config.yaml
model: "contrastive audio-text model"
dataset: "short read English sentences (LibriTTS-R)"
train_examples: 26041
gain_aug_db: 6
n_mels: 80
hop_length: 160
input: "log_mel"
spec_augment: false
win_length: 512
tokenizer: "word"
vocab_size: 5132
loss: "sigmoid"
embed_dim: 256
encoder_arch: "quartznet"
encoder_norm: "batchnorm"
encoder_activation: "mish"
encoder_depths: [5, 5, 5]
encoder_kernel_size: 11
encoder_stem: "single"
encoder_widths: [128, 192, 288]
text_encoder_causal: true
text_encoder_width: 128
text_encoder_layers: 8
text_encoder_norm: "layernorm_no_bias"
text_encoder_norm_position: "pre"
text_encoder_activation: "gelu_tanh"
text_encoder_mlp_ratio: 2
text_encoder_head_dim: 48
text_encoder_fused_qkv: true
text_encoder_bias: "all"
text_encoder_qk_norm: true
text_encoder_parallel_block: false
text_encoder_dropout: 0.1
text_encoder_inner_norm: false
text_encoder_drop_path: 0.15
text_encoder_positions: "rope"
init: "xavier_uniform"
residual_init: "scaled_by_depth"
optimizer: "soap"
beta2: 0.999
lr: 0.0045
beta1: 0.95
shampoo_beta: 0.999
eps: 1e-08
precondition_frequency: 32
max_precond_dim: 512
one_sided: false
adamw_lr_other_params: 0.001
cautious_weight_decay: true
steps: 8700
batch_size: 256
epochs: 85.5
lr_schedule: "cosine"
final_lr_fraction: 0.01
warmup_steps: 430
weight_decay: 0.1
adamw_weight_decay_other_params: 0.05
Rows from block 4 of the audio encoder of a small contrastive audio-text model, named by matrix and row number. Rows with one number belong to one channel. Each number is 128 + 24 x the weight over its row's rms, rounded and kept within 0 to 255. All counts start at 0.
After each channel's rows are labels from the 100 clips, of 14848, where the channel reaches its highest value: "responds to" is what is common among them. Only what is clearly more common there than usual is listed. The data: short read English sentences (LibriTTS-R). In brackets: how many of the 100.
# convs1: first pointwise conv (encoder.blocks.4.convs.1.weight, 128x128x1), inputs 0-127
# convs3: second pointwise conv (encoder.blocks.4.convs.3.weight, 128x128x1, transposed), outputs 0-127

convs1.99 [106 152 110 174 136 140  93 106 102 146 115 121 178 144 123 136 181 158 118 124 136 159 112 126 142 173 172 107 115 158 140 164 116 141 116 143 140 174 106 108 163 125 132 155 117 145 122 149 163 140 106 135 148 119 164 131 142  89 142 155 148 132 121 102 123  89 155 126 140 105 146 174 132 104 148 132 166 137 136 134 123 147 123 107 150 148 110  72 128 151 103 145 146 161 122 113 131 176 113 143  55 156 121  85 138 119 126 123 163 129 190 118 141 114 108 121 118 140 153 135 131 142 157 139 149 118 161  97]
convs3.99 [155 105 155 101 162 116  77 162 115  77 146 118 139 119 137 162 150 137 147 135  75 140 114  84 145 122 131 140 133 146 113 107 157 142 142 127 146 137 141 141 144  88 153 188 143 148 118 127 147 129 130 161 172 136 143 150 123 125 133 114 102 164 142  92 147 102  97 168 110 122 131  83 135  90 126 124 163 155 112 131 138 126 150 193 131 145 109  97 124 113 127 118  98 125 115 154 189 146 115 109 121  93  95 122 106 136 142 154 111 108 141 132 173 106 150  86 127 163 155 105  95 128 149 146 119 138 116 134]
responds to: the word "be" (37)

convs1.75 [145 153 136  94 129 138 120 141 133 133 148 119 162 102 128 161 150 153 154 111 128 111  81 131  95  96 150  95 111 144 123 156 120 151 120 177 134  74 127 131 139 163 119 143 160 141 142 124  88 112 126 112 149 159  93 177 148 151  88 129 142 104 126 126 106 142 132 124 139 127 106 102 147 143 110 200 114  83 101 125 113  78 148 121  95 169 141 117 151 118 148 150 119 137 150 146 141 122 118  69 128 122 103 122 153 117 141  97 120 101 102 112 106 169  94 126 114 117 135 137 141  88 127 102 171 115  80 112]
convs3.75 [ 83 102  91  68  94  89 175 129 129 125 132 100 109  70 136 134  67 103 134 116 135 100 149 129 134  93 133 124 114 141 154 125  97 153 128 113 120 160  86 144 100 145 129 123 136  99 116 170  90  65 144 105 107 156 116 107 106 126 159 127 117 133 114  95 136 121 125 147 148 106 146 107 104 135 138 149 125 187 152  93 113 157 144 131 135 147 138  85 110 144 137 141 136 131 148 108 127 157 103 149 169 115 113 135 121  97 133 135 163 129 145 162 125 124 150 164 136 144 145 131  84 155 125 136 116 133 107  96]
responds to: voice: male (94); the word "was" (66)

convs1.8 [135 108 131 147 112 131  82 186 118 121 127 178 135 143 154 138 141 107  69 125 112 118 142 157 120 163 151  94  98 121 122 110 172 125 129 150 115 118 161 165 127 132 185 109 158 151 142 108 147 136 160 158 160 158 143 135 114 130 103 136 172  85 153 136 148 120 150 100 173  78 120  84 148 122 111 130  90 149 133 144 140 124 133 137 131  75 134 147 123 137 202 138 107 140 112 114 139 117 152 106 140  83 132 126 112 102 129 151  99 134 132 151 131 124 131 117 129  86 112 146 141  89 128 130 147 131 152 133]
convs3.8 [127 134 121 139 161 118 106 103 125 178 119 142 162 139 154 138 128 107 153 152 160 150 120 107 141 133 158 154 153 121 165 174 143 144 114 109 161 119 150 108 125 144 157 136 150 126 128 127  89 116  89 128 150  54 127 131  80 124 118 134 118 127  89 121 154 158 109 139  78 153 138 133 107 103 103 111 127 159  85 109 114 134 132 107 146 130 122 146 154 216 149 124 130 103 108 119 158 135 110 139  94 176 141 126 133  93  79 174 130  72 102 134 158 121 137 135 135 108 107 117 137 138 113 126 130 123 128 118]
responds to: the word "what" (36)

convs1.94 [116 154  96 135 114 131 101 135 113 119 122 159 132 114 182 138 147 118  40 158  99 125 154 151  92  86 142 140 128 152 159 107  41 106 148 156 141  99 118 135 142  99 137 138 127 105 168 136 153 149 101  98 153 144 127 109 130 132 138 120 136 130 154 131 120 116 103 131  99 185 130 119 140 156 130 151 114 145 101 100 116 183 163 112 119 137 133 118 122  95 134 105  94 123 138 130 114 142  97 111  94 148 124 128 125 132 100  89 132 109 139 148 167 112 137 118 129  96 129 112 102  86 173 119 124 139 151 118]
convs3.94 [147 101  78 119 153  97 103 102 128 100 133  88  81 150 125 115 139 145  94 118 124 132  98 119 121 116 137 119 125 137  98 149 112 109 102 128 131 111 170 124  94 176  91 181 140 163 105 153 145 131 155 143 199 111 120 120 136 124 116 107 157  95 119 118 114 101 110  86 117 155 107 136 135 140  99 110 179 157  97 144 129  98 138 152 139 123 127 120  91 121 134 131 155 179 108 133 170 107 155 116 107 136 132 170 105 136 141 125 148 157 167 138 128 113 142 133 130  63 130 132 130 147 151 123 109 171 137 134]
responds to: the word "what" (29)

convs1.103 [138 150 112 124 123 147 129 190 154 119 198 140 116 124 147 134 137 125 134  86 130 139 136 122 131 145 136 135  91 127  75 138 130  95 136 135  98 146 130 155 154 142 130 113 152 142 140  80 124 154 106  93 125 105 164 145 111 144 114 137 184 138 164 171 120 148 126 136 134 106 127 101  91  91 107 115 118 117 135 103 110 121 130 146 116 134 123 109 103 141 142 132 160 136 107 157  55 119 122  96 125 144 156 117 143 103 111 146 105 149 141 141 148 162 134 153 186 124 110 146 129 166 106 137 127 110 166 197]
convs3.103 [143 162 130 141 166 147  55 120  97 146 140 132 111 125 139 109 136 150  89 103 186 124 113 133 153 126 183 183 112  96 113 142 133 130 106 133 139 147 149 118 133 155 140 159 114 119 165 124 114 135 152 132  78 124 115  75 114  85 129 105 133 143 162 134 125 137 117 135 131 163 126 138 108 128  91 167 121  98 128 124 126  98 152 120  91 123 106 173 183 120 112 110 114 143 139 124 112 146 152 106 138 173 157 134 134 147 123  81 121 153 135 120 128 128 138 118 133 138 133 189 144  91 128 125 181 133 109 144]
responds to: the word "it" (31)

convs1.86 [119  82 138 131 130 126 114  67 177 102 173 154 156 153 138 164 142 136 104 129  85 142 105 103 115 105 108 118 107  83 114 166  95 154 102  92 110 150 106 165  71 122 101 102 105 146 152 159 156 149 139 115 161 133 155 165 145 158 138  85 128 123 121 165 134 126 111 129 136 124 104 145 141 118 138 117 113 154 131  93 129 123 179 149 120 112 150 144 126 125 133 125 117 129 116 148  79 148 127 121  79 144 104 141 129 124 109 150  68 141 124 144 132 122 150 162 136 132 146 112 117 125 114 149 139 151 162 175]
convs3.86 [101 147 116  75 167 108 127 149 132 112 128 111  98 155 127  84 153 170 112 113 179 125 145 160 114 146 158 159 140 132 143 139 180 125 148 175 115 129 113 127 154  83 136 115 152 119  98 113 139 139 120 130 116 112 142 184 127 101 135 161 153 143  88 139 114 156 121 115 132 157 123 172 163 101 196 128  91 113 124 102 148  87 113 171  97  95 132 133 105 135 145 187 134 123 121 132 118 132  84  93 143 106 130 106 133 127 123 123 112 125 143 143 122 135 138  94 111 120 155 141 141 135 140 142 167 145 112 104]
responds to: voice: male (73)

convs1.32 [ 99 113 119  95 104 142 160 155 152 113 120 162 131 103 139 175 130 115 131  96 121 130 110 146  99  81 179 149 112  89 113 140 160 120 164 181 143 150 126 143 141 121 120 119 121  94 115 152 129 120 150 122 150 105 170 123  95 116  98 118  90  62 143 124 134 101 142 150 140 113 107 117 159  98 114  93 124  66 118 132 151 121 129 114  82 143 108 130 115 114 158 147 109 132 130 132 156 127 110 130  82 140 147 135 138  98  91 105 130 159 120 140 126  50 108 146 152 145 146 116 102 140  97 118 138 132 126 106]
convs3.32 [135 105  96 133 114 119 136 131 144 144  92 140 145 127 136 102 117 109 112 145 140  87  99 127 125 183 120 161 139 100 130 159  95 116 100 119 132 123 100  88 130  96 122 167 118 143 119  84 152 136  94 135 120 105 109 105 133 121 114  98 114 109 112 129 192 139 107 107 154 139 126 120 101 202 109 145 107 100 151 123  86 123 105  93  98 119 163 121 145 111 149 165 111 185 117 112  84 140 157 130 131 153 134 123 123 136 138  65 135 123  75 127  97 146  98 126 121 127 144 163 101 123 122 152 159 123  99 140]
responds to: voice: male (72); the word "was" (41)

convs1.108 [135 114 105 102 128 123 126 149 126 122 112 136  96 103 118 139 129 137 102 168 129 167  91  96 137  88 108  81 157 179  89 130 174 135 121 115 135 161 120 126 133 100 119 144 143 127 148 126 145 113 138 146 171 173 132 138 159  85 139 135 121  89  99 131 122 104 139 154 129 119 135 139 126  99 135 117 128 127 106 160 105 145 152 102 172 122  70 161 165  99 123 142 124 109 121 134 119 133  98 106 161 100  85 107  76 106 117 145 109  98 155 124  92 124 116 122  94 115 161 106 145 147 197 113 166 128 138 126]
convs3.108 [130 146 124 154 133 141 158  90 129 163 111 114 156 138 137  98  82  99 165  96 161 103 116 149 139 158 174 129 160 141 142 138 121 116 109 139  93 146 125 139  74 104 139 148 135  99 147 115 166 131  99 137 120 118 134 123 169 100 147 107 149 102 142 159 191  99 121 140 112 146 133 110 118 117  96 138 116  99 155 116  97 128 159 136 146 184 143 132  98 147 128 143 125 141 137 152 138 115 114 158 108  81 122 110 119 113 127  89 165 185 144 139 149 145 156 112 100 138  90 110 139 117 124  66 149  98 117 143]
responds to: the word "to" (36)

convs1.106 [133 119 136 116 149  92 141  81  80 126 154 119 134 135 127 153 155  96 149 150 119 137  99 126 136 179  91 122 129 115 125 124  73  88 148 181 128 142 130 104 121 126 137 113 169  81 134 133 101 143 143  61 169 145 164  79 178 134 117  86  87 130  91  83 138 138  98 159 148 152 103 140 149 101 138 170 105 116 104 125 151 131 121 111 121 168 133 145 122 111 124 136 103 107 123 146 129 130 138 153 135 136 115 117  94 129 140 129 127 122 121 148 130 100 150 137 116 138  91 136 113 110 104 107  80 101 110 145]
convs3.106 [120 149  91 120 139 107  77 147 197 123 100 106 135  85 138 127 114 137 130 119 131 140 126  99 133 108 156  93 118 161 169  85 149 117 135 149 135 170 125 148 126 113 129 118  67 143 157 158 116 128  93 117 166 150 106 173  73 140  75 153 180 140 126 119 137 129 102  96 123 124 181 123 133 106 114  81 118 150 136 166 121 109 152 137 119 122  85 109 115 136 136 173 131 128 102  98 145 149 129  95 136 109 158 151 127 122 144 139 134 118 131 124 145 110 142 131 120 106 139 118 112 151 114 103 105 169 131 107]
responds to: voice: male (76)

convs1.74 [149 128 123 143 159 121  98 128 152 126 150 138  93 174 153 139 150  98 115 136 189 140  99 133  97  86  86 123 142 151 142 105  96 149 162 179 127 147 127 175  86 159 122 133 102 140 142 115  75 137 116 147 102 161 103 102 100 110 119  99 149 107  92 137 151 113 123 152 121 145 135 160 169 111 102 125 128 147 143 110 112 132 165 135  96 168 148 150 146 150  93 147 109 144 126 149 142 125 157 105 130 127 140 121 134  67 140 122 102 142 112 133 137 139 125 136 167 166  94 105 103  77 137 145 145 145 117 132]
convs3.74 [151 121 125  56 164 148 128 126 121 115 134 154 135 128  99 176 180  92 115 168 134 157 106 159  97 119 123 141 118 132 164 157 105 141 113 148 118 136 135 143 182 147 123 136 151 130 169 164 100 135 163 136 126 148 107 139  89 125 119 147 140 142 150 125 127 154  74 159 112 138  61 121  79 110 171 151 141  94 147 126 128 141 140 152 145 125 154 135 102  93 106 137  96 120 141  96 135 142 122 103 131 160 107 127 146 128 120  76 120 100 115 122 100 108 126 135 165 128 132 139 148 124 130 128 144  77 133 155]
responds to: voice: male (72); the word "for" (37)

convs1.40 [130  71 119 106 139 101 106 111 148 137 124 140  62 101 133 144 145 169 169 116 108 132  83 133 125 108 133 149 137 138 108 129 165 125 144 123 126 133  92 125 165 123 115 130  81 167 141 156 130 115 113 192 171 118 165 104 138  91 146 132 143 102 110 130 133 127 151 133 116 100 173 130 110  97 152  87 147 174 121 112 104 142 115 102 148 138 121  81 136  87  87 128 107  93 131 144  74 133 136 114 113 130 138 138 144 123 151 141 125 132 130 132 122 123 126 107 154 142 130 128 172 136 192 128 128 119  86 105]
convs3.40 [169 140 161 126 185 112 138 114 112 140 151 116 125  94 108 126 137 156 152 123 131 114 163  90  89 116 136 152 129 106  90 159 138 124 162 118 103 111 199 108 110 105  83 115 142 127  99 141 151 143 125 125 164 156 111 139  66 163  86 122 123 168 125 115 146 147 129 163 113 181 171 131 104  89 153 141 135 159 141 128 164 129 140 111 134 127 103 141 100 144 114 152 121 131 106 119  90 161 114  85 124 122 115 128 102 159 108 147 154 117 141 146 138 122 123 138 115 143 189 127 109 153 151 137 109 120 118 120]
responds to: voice: male (73)

convs1.14 [128  93 103 109 128 124 148 143  65 108 116 144 111  97 139 133 138 112 110 105 128 109 128 116 108 102 125 111 106 128 124 103 113 120 134 165 158 124  73 133 155 105  98 102 216 100 147 121 147 182 124 153 179 141 127 117 116 100 107 128 153 121 134 123 164 138 132 120 104 166 139 138 100  67 125 148 149  93 133 135 158 138  99 137 108 126 109 149  96 116 119  80 139  90 138 132 118 115 124 132 139 156 129 118 107 157 105 153 126  96 142 100 155 157 165 156 159 125 119 127 148 105 176 100 147 124 151 117]
convs3.14 [180 159 112 132 134 114 160 172 161 153 140 106  70 139 114 121 121  88 153 128 120  89 138 147  93 131 102 146 138 158 132 171 111 121 126 125 106  99  78 136 183 100 132 144 162 124 132 150 112 169 153  88 113 111 117 123  95 137 128 125 145 104  85 171 137 103 104 108 105 163 123 141  81 141 174 104 126 142 135 166  95 174 147 126  97 119 156 120  82 104 107 121 124 114 133 131 127 129 153 117 144 127 141 154 128 169 122 158 147 159 170 118 136 111 144 113 132 141 136 122 120 116 117 142 116 152 142 164]
responds to: voice: male (76); the word "what" (27)

convs1.124 [128 138 132 135 141 132 136 127 133 131 141 119 107 173 101 135 147 162 176 148  95  98 117 133 146 159 106 109 138  88 129 157 205 156 137 130  72 146 151 112 113 165 121 150 142 117  81 134 108 104 159 105 124 123  86 142 129 128 130 128 136 131 112 156 111 130 131 131 120  74 136 119 132 134 154 133 102 115 117 122 124  87  96 137 116 160 148 125 112 146 150 124 143 121 131  79  97 144 112 130 131 133 132 120 172 117  69 163 106 130 142  95  84 136 111 154 111 122  98 119 126 121 127 186 108 154  61 154]
convs3.124 [ 98 130 145 136 115 131 126 133 109 114 109 161 173 127 124 144 155  89 160 109 162 129 111 104 141 141 108 124  95 116 127 147 177 130 147 159 110 145 128  95 126 102 137 120 121 161 120 110 145  94  98 134  97 139  90  57 164 142 106  86  82 111 141 127 138 166 126 125 114 180 117 109 112 117 117 122 100 111 127 141 102 147 127  91  80 112 143 134 153 126 134 159 124 109 131 155 116 101 140  95 153  99 123 117 138 134  86 103 110  82  96 117  96 106 109 102  78 152  93 132 113 147 133 149 126  75 103 123]
responds to: the word "i" (47)

convs1.1 [108 129 139 138 118 149 138 137 168 168 169 132 119 101 176 152 134 153 141 126 122  95 158 111  87 131 144  76 114 102 127 137 169  87 151 117 117 136 139  93 174 113 115 145 141 129 112 118 153  91 135 131 143 138 173 158 137 137 133 125 159 145 134  94 127 129 162 110 120  99 140 158 158 137 125 130 138 131 115 132 119 142 147 148 132 121 102 134 124 132 158 176 105 129 111 131  98 123  84 174 153 117 127 149 180 117 139 131  95 132 170 159 151 132 119 109 149  68 175 137 128 118 124 181 138 116 179 168]
convs3.1 [101 120  49 150 106 129 136 148 125 106 133 129 116 142 181 112 130 127 116 136 113 128 159 128 129 155  84 122 128 120 147 139 131 133 115 143 106 114 141  29 103 123 127 131 105 112 129 107 108 151 101 132 145 174 142  98 130 118 142 111  96 115 133 156 122 133 151 146  94 129 109 146 129 145 112 139 134 133 159 122 128 132 107 121 133  81 165 122  75  72 140 148 128 180 122  88 108 172  90 124 136 117 111 112 120 144 127 141 183 126 139 143 123 125 132 119  84 110 129 163 140 121 111 154 119 164 113  87]
responds to: the word "we" (35)

convs1.23 [ 85 137 145 156 142 137 140 157 110 127 119 137 139 193 107 158  92 148 138 174 101 156 153 159 160 156 159 120 114 139 152 117 120 116 126 131 149 111 105 103 124 120 129 134 135 141 131 159 125 182 153 151 110 136 162  82  86 141 113 161 122 137 107 114 126 143 100  94 100 135 131 119 160 127 110 122  87 181 125 148 160 139 140 160 139 127 155 136 164 198 153 117 138 144 140 144 182 117 158 139 137 121  98 141 140  91 111  95 122 142 138 128 156 125 114 148 130  80 142 109 141 130  99 114  85 146 152 141]
convs3.23 [109 116 111 100 118 113 161  79 147 114 112 144  88 137 102 158 145 160 144 129 114 104 113 138  59 123 142 125 117 147 114 113 175 127 122 109 119 175 102 112  89 126 142 131 122 114 150 145 153 118 102 109 116 141 125 143  99 137 181 133 132  66 196 128 119 117 154 155 120 141 114 124 157 135 124 124 153  99 137 148 106 124 116 121 150 152 129 135 142 130 101 140 144 123 133 148 188 168  93 114 155 129 151 127 108 130 107  77 138 114 116 114 121 137 111  93 108 135 144  96 133 159 109  65 124 162 124  82]
responds to: the word "of" (25)

convs1.118 [137 120 112  94 140 137 127 110 116 159 121  97 118 130 124 116  99 111  73 137 173 102 107 134 157  64 139  89 129 162 153 146 103 143 148 166 103  90 131 127 124 127 199 122 116 173 157 142 127  85  91  93 137 161 121 113 139 131 141 134 112 130 144 108 120 132 120 175 129 123  92  57 141 132 121 115 152 107 135 141 113 138 136 125 129 159 141 124  95  87 119 115 134 130 201 127 117 158 131 105 110 146 139 128 116 121 117 108 132 115  73 140 149 166 122 136 115 166 133 139 138 121 136 150 106 137  98 144]
convs3.118 [136 118 139 183 118 146 104  95 131 121 111 144 138 153 157 128 109 146 132 148 147 117  51 132 133 139 151 119 143 137 164 110  99 122 112 118 122 108 162 123 104  69 137 118 159 133 124 126 112 115 109 116  85 117  94 153 101 120 140 127 134 118  81 164  78  98 140 115 139 144 153 141 166 132 113 141  81 122 141  89 161  92 136  76 132  71 127 115 127 129 139 114 163 125 145 128 112 132  94 108 120 102 120 135 130 101 113 136 118  68  87 109 111  98 135  98 115 132 137 136 103 107 110 170 116 164  99 118]
responds to: the word "we" (36)