Rows from block 3 of the audio encoder of a small contrastive audio-text model, named by matrix and row number. Rows with one number belong to one channel. Each number is 128 + 32 x the weight over its row's rms, rounded and kept within 0 to 255. All counts start at 0. Numbers have three digits each.
After each channel's rows are labels from the 100 clips, of 14848, where the channel reaches its highest value: "top examples" is what is common among them. Only what is clearly more common there than usual is listed. The data: short read English sentences (LibriTTS-R). In brackets: how many of the 100.
# convs1: first pointwise conv (encoder.blocks.3.convs.1.weight, 128x128x1), inputs 64-127
# convs3: second pointwise conv (encoder.blocks.3.convs.3.weight, 128x128x1, transposed), outputs 64-127

convs1.123:084167117146186118159110143163108105112102120095234137138100187150121128153155114120100109121141115129150084046114124141098096116131094129087117151069118117123090169076155143146162097107209203
convs3.123:072176163099145176085179120127150048135117155169088094146148119172135158119142137168140084151151109094114123131162062132112075148123119076132106084095130156180168143144131137086165123157163179
top examples: voice: female (98); the word "said" (35)

convs1.40:155095067141085138133151140111107105115189136120119125088164133214118170106132115131154128139145087147114128135134155090108138155116098152117113171236174125158042163148139135121155115164103181
convs3.40:167124066152161182194117160043126139065170144088158141148125127116199162137125155120122096151128088107065121117132149122121119152174115169133124137132141119107120110107161115181165137143157143
top examples: voice: male (81)

convs1.77:102154146148122060159151116084079116171156140146161094116158177164147093097107134108146127128106149104105101094116218191137184087102107109186134136195164133086081160104154128086129146218132141
convs3.77:134128149136038117196094171076137117130152132128122157130129136160086185158150162125113096184137134134118162214091121112158170106143126135095058137116082108077154138117053116159110110143151124
top examples: voice: male (76)

convs1.64:111100117144131191127099104160144135097184123099093101135157142161092140097181125130090116112117028090139093142181047117115134143077119092115134136152138126171239133124161150129136068116157115
convs3.64:132184097139042152105180097167121162119127079107155165090098131096080096115107148138115154092145143122129174071121166146125178129105142199142142100124180082061153116128154089177152140157120110
top examples: the word "it" (32)

convs1.33:159144142129158119155106081104158135112170107058152178124086157103176085162119121111158091126115128086108069163102123038111088136111140140158131196137084096078108098156167140136183145113150118
convs3.33:180151145149116064103148119115097170090113070118090152145125145127104123130101143205225162158093128087130139161145109111108133184122155065087127141090191123077142125119102173127117114156085150
top examples: voice: male (76)

convs1.92:133099113093165164195130184121113102156135090133106126104081113123153119104143093138151151137090142083138105164139155130119094156128145137124190098131097136060150128127178092092100157115113169
convs3.92:139127185196137123140142113135169132127145102112133107124135071113059146061126090133172113130131130082140098176058120166082197117142205082110104123148131170131123099092130092137078079177150147
top examples: the word "that" (31)

convs1.23:109136144097129148130160128103093104103192085148126090081144217145154130125081127132114127112094133059128122115105101129126158158107107100087166122181137143154098135080139147175096113150063139
convs3.23:149109181134099118177067159084143126168063124071111103123078212108107130149182139108131076092176123164107154127090086126138078089115159143108155077147114161092101127114122123148137116121116140
top examples: voice: male (81); the word "to" (35)

convs1.110:160134165181179117153123089127141138098146124135079117091148178193133171115074114106105141124161089145089117115122145158141096061144133132092151152103132119210133129150152138099112156133107156
convs3.110:152114188182199152134115141107108107127111118129057138217109116116230141131181124123133072122115130144109134127128167139127154127105166144156125097129088161099115066108141124093081106137184088
top examples: the word "i" (58)

convs1.46:147093168102137172118128150140105082137115095121141109140106102128167138106115151145125121120120137093098078137156115165074133115133115154128129090099144174194085117153093108145062118106154208
convs3.46:114157137149103189119129175190147145155128157072134130074187083125108102151112141117068097106131116082107077085147109101101123141125180076184159123084128101146169169122153088122104128070133104
top examples: the word "and" (37)

convs1.28:149155127119142180204124165162091127102140155112153159100130161127079117143114136114128096118193137147104167072109093104099130125144173132153123139132145116124144103072124123099190138167148056
convs3.28:118212112107166119121123047146113161105094171125128100095142111074107102155078166121150141123063048133112135096148092117139173127130138112086160106150113096105102152178107109132108104129153123
top examples: the word "was" (29)

convs1.25:184161150171091145149115098168133145152151110123174170124073157076127136150108131121140126100131114130104162138096096160087077109163191161178130150106078070096168106161207119154160136159129151
convs3.25:095155179201126135083112106076131093165180111127120157131182126141069141135171164095100129181121130118098133169126097150095117174127161134103120117161115107105093120115097065134164105128146175
top examples: the word "was" (31)

convs1.47:051151105117118146153152106108102122110132088158128077113088140167153212133172144116145121119116116127080132120095144196139156094128133136116088090120144152175098100098132210151123121151157116
convs3.47:140142134047149191115095118122143157140147083138090082151123135175117160121165097145130157153163183165133102116114131190161177087135191144161080140110135129159118107121131176147131135145099107
top examples: voice: male (95)

convs1.9:133111157147152149097124130062152124127157134070131122129103130125150121149207100148170146142130174142106066097085122102128130110147138120145138135191147115071133129113131194119139152073147131
convs3.9:113161142087100093106178081145148143081148113041135165168173083151127104094134150161078097167139116097127119125168035132174092114119113145127113131130094089179119143092070132115077124134157175
top examples: the word "it" (52); the word "is" (45)

convs1.75:121141147147092196142129163137061140125108172105153157071084171114102123101122145142153164118081092146158117092152147117065141138122136121158111088155130142158091096127095125093140116128171091
convs3.75:131170137175109173160127143142092073156133115086088102100063077123136120121159124154146166124136130120141136109135085145114084088121189147104112113123120084104116101080150086184075121097145079
top examples: voice: male (93)

convs1.15:122116146183128156145083097143094138119102143140124098137100133088138053088164159154105126106109060121147120099099119131129156165123107116141143120102155127119133101146138143099139120177150079
convs3.15:114151147103131133123153134108146103131141191094132184058073082093157122120154108206207108123149199087144159139112108118128119108141167114084109110072146097119151147165099122124146154128121129
top examples: the word "was" (38); the word "it" (30)

convs1.93:168123147118128145122086066099065160101168140142147141143144127068150176157104179108125149076113063068134166140160117147123129131134077127157111105083085122126184044134121099153096159105092183
convs3.93:081102120142134092156098143119051141220169145157067183125138130151108107140103124118162103150193129122174107101145139134074095113165088102060108128157170131148135128148099124126165179117157133
top examples: the word "was" (26)

convs1.45:205132107156168098118087100112174071102119153179135121100076096145123126125136162130092161211196179038139124086047153162126098056116139126120117145162130130093118141176127157108154082138116141
convs3.45:098161159200142124131183107160157135090102137157133120072101117164089115098109164095164148168105139164102114117094096116158140165120081125146087089113094130146138130160032111149131109126089126
top examples: voice: male (74)

convs1.50:155116156136152151126135094131135098083118173120130131144113093130143116141100130144148100135108128125116105134133148123078094087130099088073191154123136135090000103131145158139147142173100204
convs3.50:077197106082139124122106170165139103131057165099154169102099122169146111101170167159110033145137124156145114150211160089122153092126136121125137161106160167206128140110115122177149096146106146
top examples: the word "it" (37)

convs1.124:101150202155118132119147178124083097130141145151121067156114084095081092074082156113110138141152137157106088127113095037188117147124180124135159132178128186166097092116126101123114134117161121
convs3.124:083114148154085107180167123140127111164142104123141032155105131151090120132159163138135133133135136173224128143138174110136132131187135157147155094139181142171098093158112161138120143129161147
top examples: voice: female (82)

convs1.22:135101125074148082108139186184132155169111141125128178133159129153110092211094138122132129083120144138111169147160098117150178199138096148085103132150121159103114101125098104079090139166142165
convs3.22:079122131141100127189128102123145132095058117075140115107082155148128223107097167115155159121129115178106133099143116168090140072087125122151092123128128185052120125104103181149141151139170107
top examples: the word "the" (56)

convs1.105:175125143126180172132158131160095176130165145137144138096100112106113123168147196140107125101137167046181094144104114140103132134167152180152124109166172182106084112130125125124141107150121082
convs3.105:146095136161136077116123094075101131157193135198119165132122087088144125137115110182134105140119176114138123090125150073135105125141146107127119126119116165206158141127123165141132154144111133
top examples: the word "to" (33)

convs1.49:104145133112184121090140117184155121118104126079206092107122170127146146136087179077122132141165102068150143056098107155126136117121136184109125116138093140188111182058125138087152168100149033
convs3.49:113151129131093140150089152121191144077179123096123192151137142160097159139111136116144129208125160068113160103119112088142112090142155146115105129111132147146136135142209141155177117114086169
top examples: voice: male (81)

convs1.34:126148149115095190124139070147106039104104159070102115093173130128137154156117141090133115137135128171131140117138075142193158113130034096136068145126108134049127168126142138134101125177136076
convs3.34:091109125163125181147151146152148130130063168119087144103118064145190100140086150096160190097126124097119098129137117120098152091107163116104145076100112067120079053193106088106114120074120070
top examples: voice: male (83)

convs1.116:132092189138074097128083133073117125112094142131152097100128143104171117185120182158122144166121088174118122142118125115151101136124090096124110157088104084150154087165211111099133137175182142
convs3.116:126121154065128144192183152097181143136198110119128085106144185126167164113145056141089119150135187094146136072102127153193176144105165110126166111162104167126130157085174105127100071129134064
top examples: voice: male (79)

convs1.6:165131105118104150151107112140132094119105154075109153115119170140117132143154139113115158134168139152144143108171093078126077122161133030119096148121135141131144223089156081124163155115157175
convs3.6:166138153168167145132070120142135152111068066109133126131188189132132123172073100104105081055115124129133137134126120129169136170114089122123175090139115115164149141160123129144140145148152194
top examples: the word "said" (26)

convs1.60:166128138112186109141183098087133152130118116085115156131111184079126133130143187048153118162135115151162119164107123097133120075100071145145139151144140108104151118142095104114121139075181197
convs3.60:078097106120112130149143129178100196189131131078090152132067140146168142134144172118122145140138128075172067049136172134146143088087035167130124122102130112165167142138146107144149157142117101
top examples: the word "to" (55)

convs1.26:176127105122160138106088106132087227116093096077161106140125128106095150144125081129133116246139179139111047167129123108121130121134147131121162107057163113134135140148126143107071088109056130
convs3.26:118192159118125202097168133104115113169152176164126099122122110151096122116150162100124209086140204108144094081122122144125144132121097046055109139159116110110073115072184116086138132094141154
top examples: voice: male (90); the word "was" (33)

convs1.31:127132122140089128145171075120089151162174125104110155082132155118100095129109145106119128148101146048114141081100079099114100149132148036112096157148122128160141106122118139112138168137115034
convs3.31:100169120118127142083141168164111069090146193140101129095094116159142103200110142137145142095087155120124044130149151097136159189086190094134128154075141066123145167134063181175129129133096107
top examples: the word "was" (33)

convs1.36:123162142175102120171132138118087097149124090186116164088115147084171111143119120138135174215146123092126152169129130114095125183123127053100114134132173172137167118179145142121100132137130097
convs3.36:104135175148171143090086111136125028160150175189126160172161150154101134196139055144164217099145127126101113125137081112121115125159142142118121141140139098133056158168116135145157192042179119
top examples: the word "was" (44)

convs1.113:132111199116115144140161152107088104134105071133092038101129078092090109079105126143069142127181120159136184074088133104131108101173130100129121105094121144154123106124145143134157134099158122
convs3.113:122136113108144214087151119150138086068205101107091160138156141187191144177083134132176115119117149100110083124102172138143079119110157167142149127132105185149135193142136103138161106127075134
top examples: the word "we" (39)

convs1.72:151139105112104107057139154116087133120141136082129156121143151140086106133123159135156148146061105142121117131135076098185152137125146120132115107126125139255129091110129145113103127043089143
convs3.72:075157104093089167135142174224097080127127143109167106068082163067146131120124139108122127160112104099074107087180138110123113103130125154178121104083147174147149120134150101179133128134080126
top examples: the word "i" (42)

convs1.14:164159147163095136142108117132083079137101109156106073163129123118104109112152090076125098151196154140108151102083127135173149120126146099159124106104134183133195121081222073116113160128166146
convs3.14:103097147106177157205146162173150128109138134134133128138136142109106101126162149094092094134131109192139078123145147149098136157153132134180112129096142102158142115083065203088123122112156168
top examples: voice: female (94); the word "you" (41)

convs1.20:142081145137153172126160144152155116087149130138085085138117109073169174155120118112118137121105136118140118121116077169197071142131119104113133126113102112084128123131106189152081122136178123
convs3.20:155126111175150153151058039112124174170176148177150103187111090149108109123185099125156119160173087175127100152119162167163156139097153157146113169141128143148175140136114103154084104097152180
top examples: voice: male (80); the word "what" (29)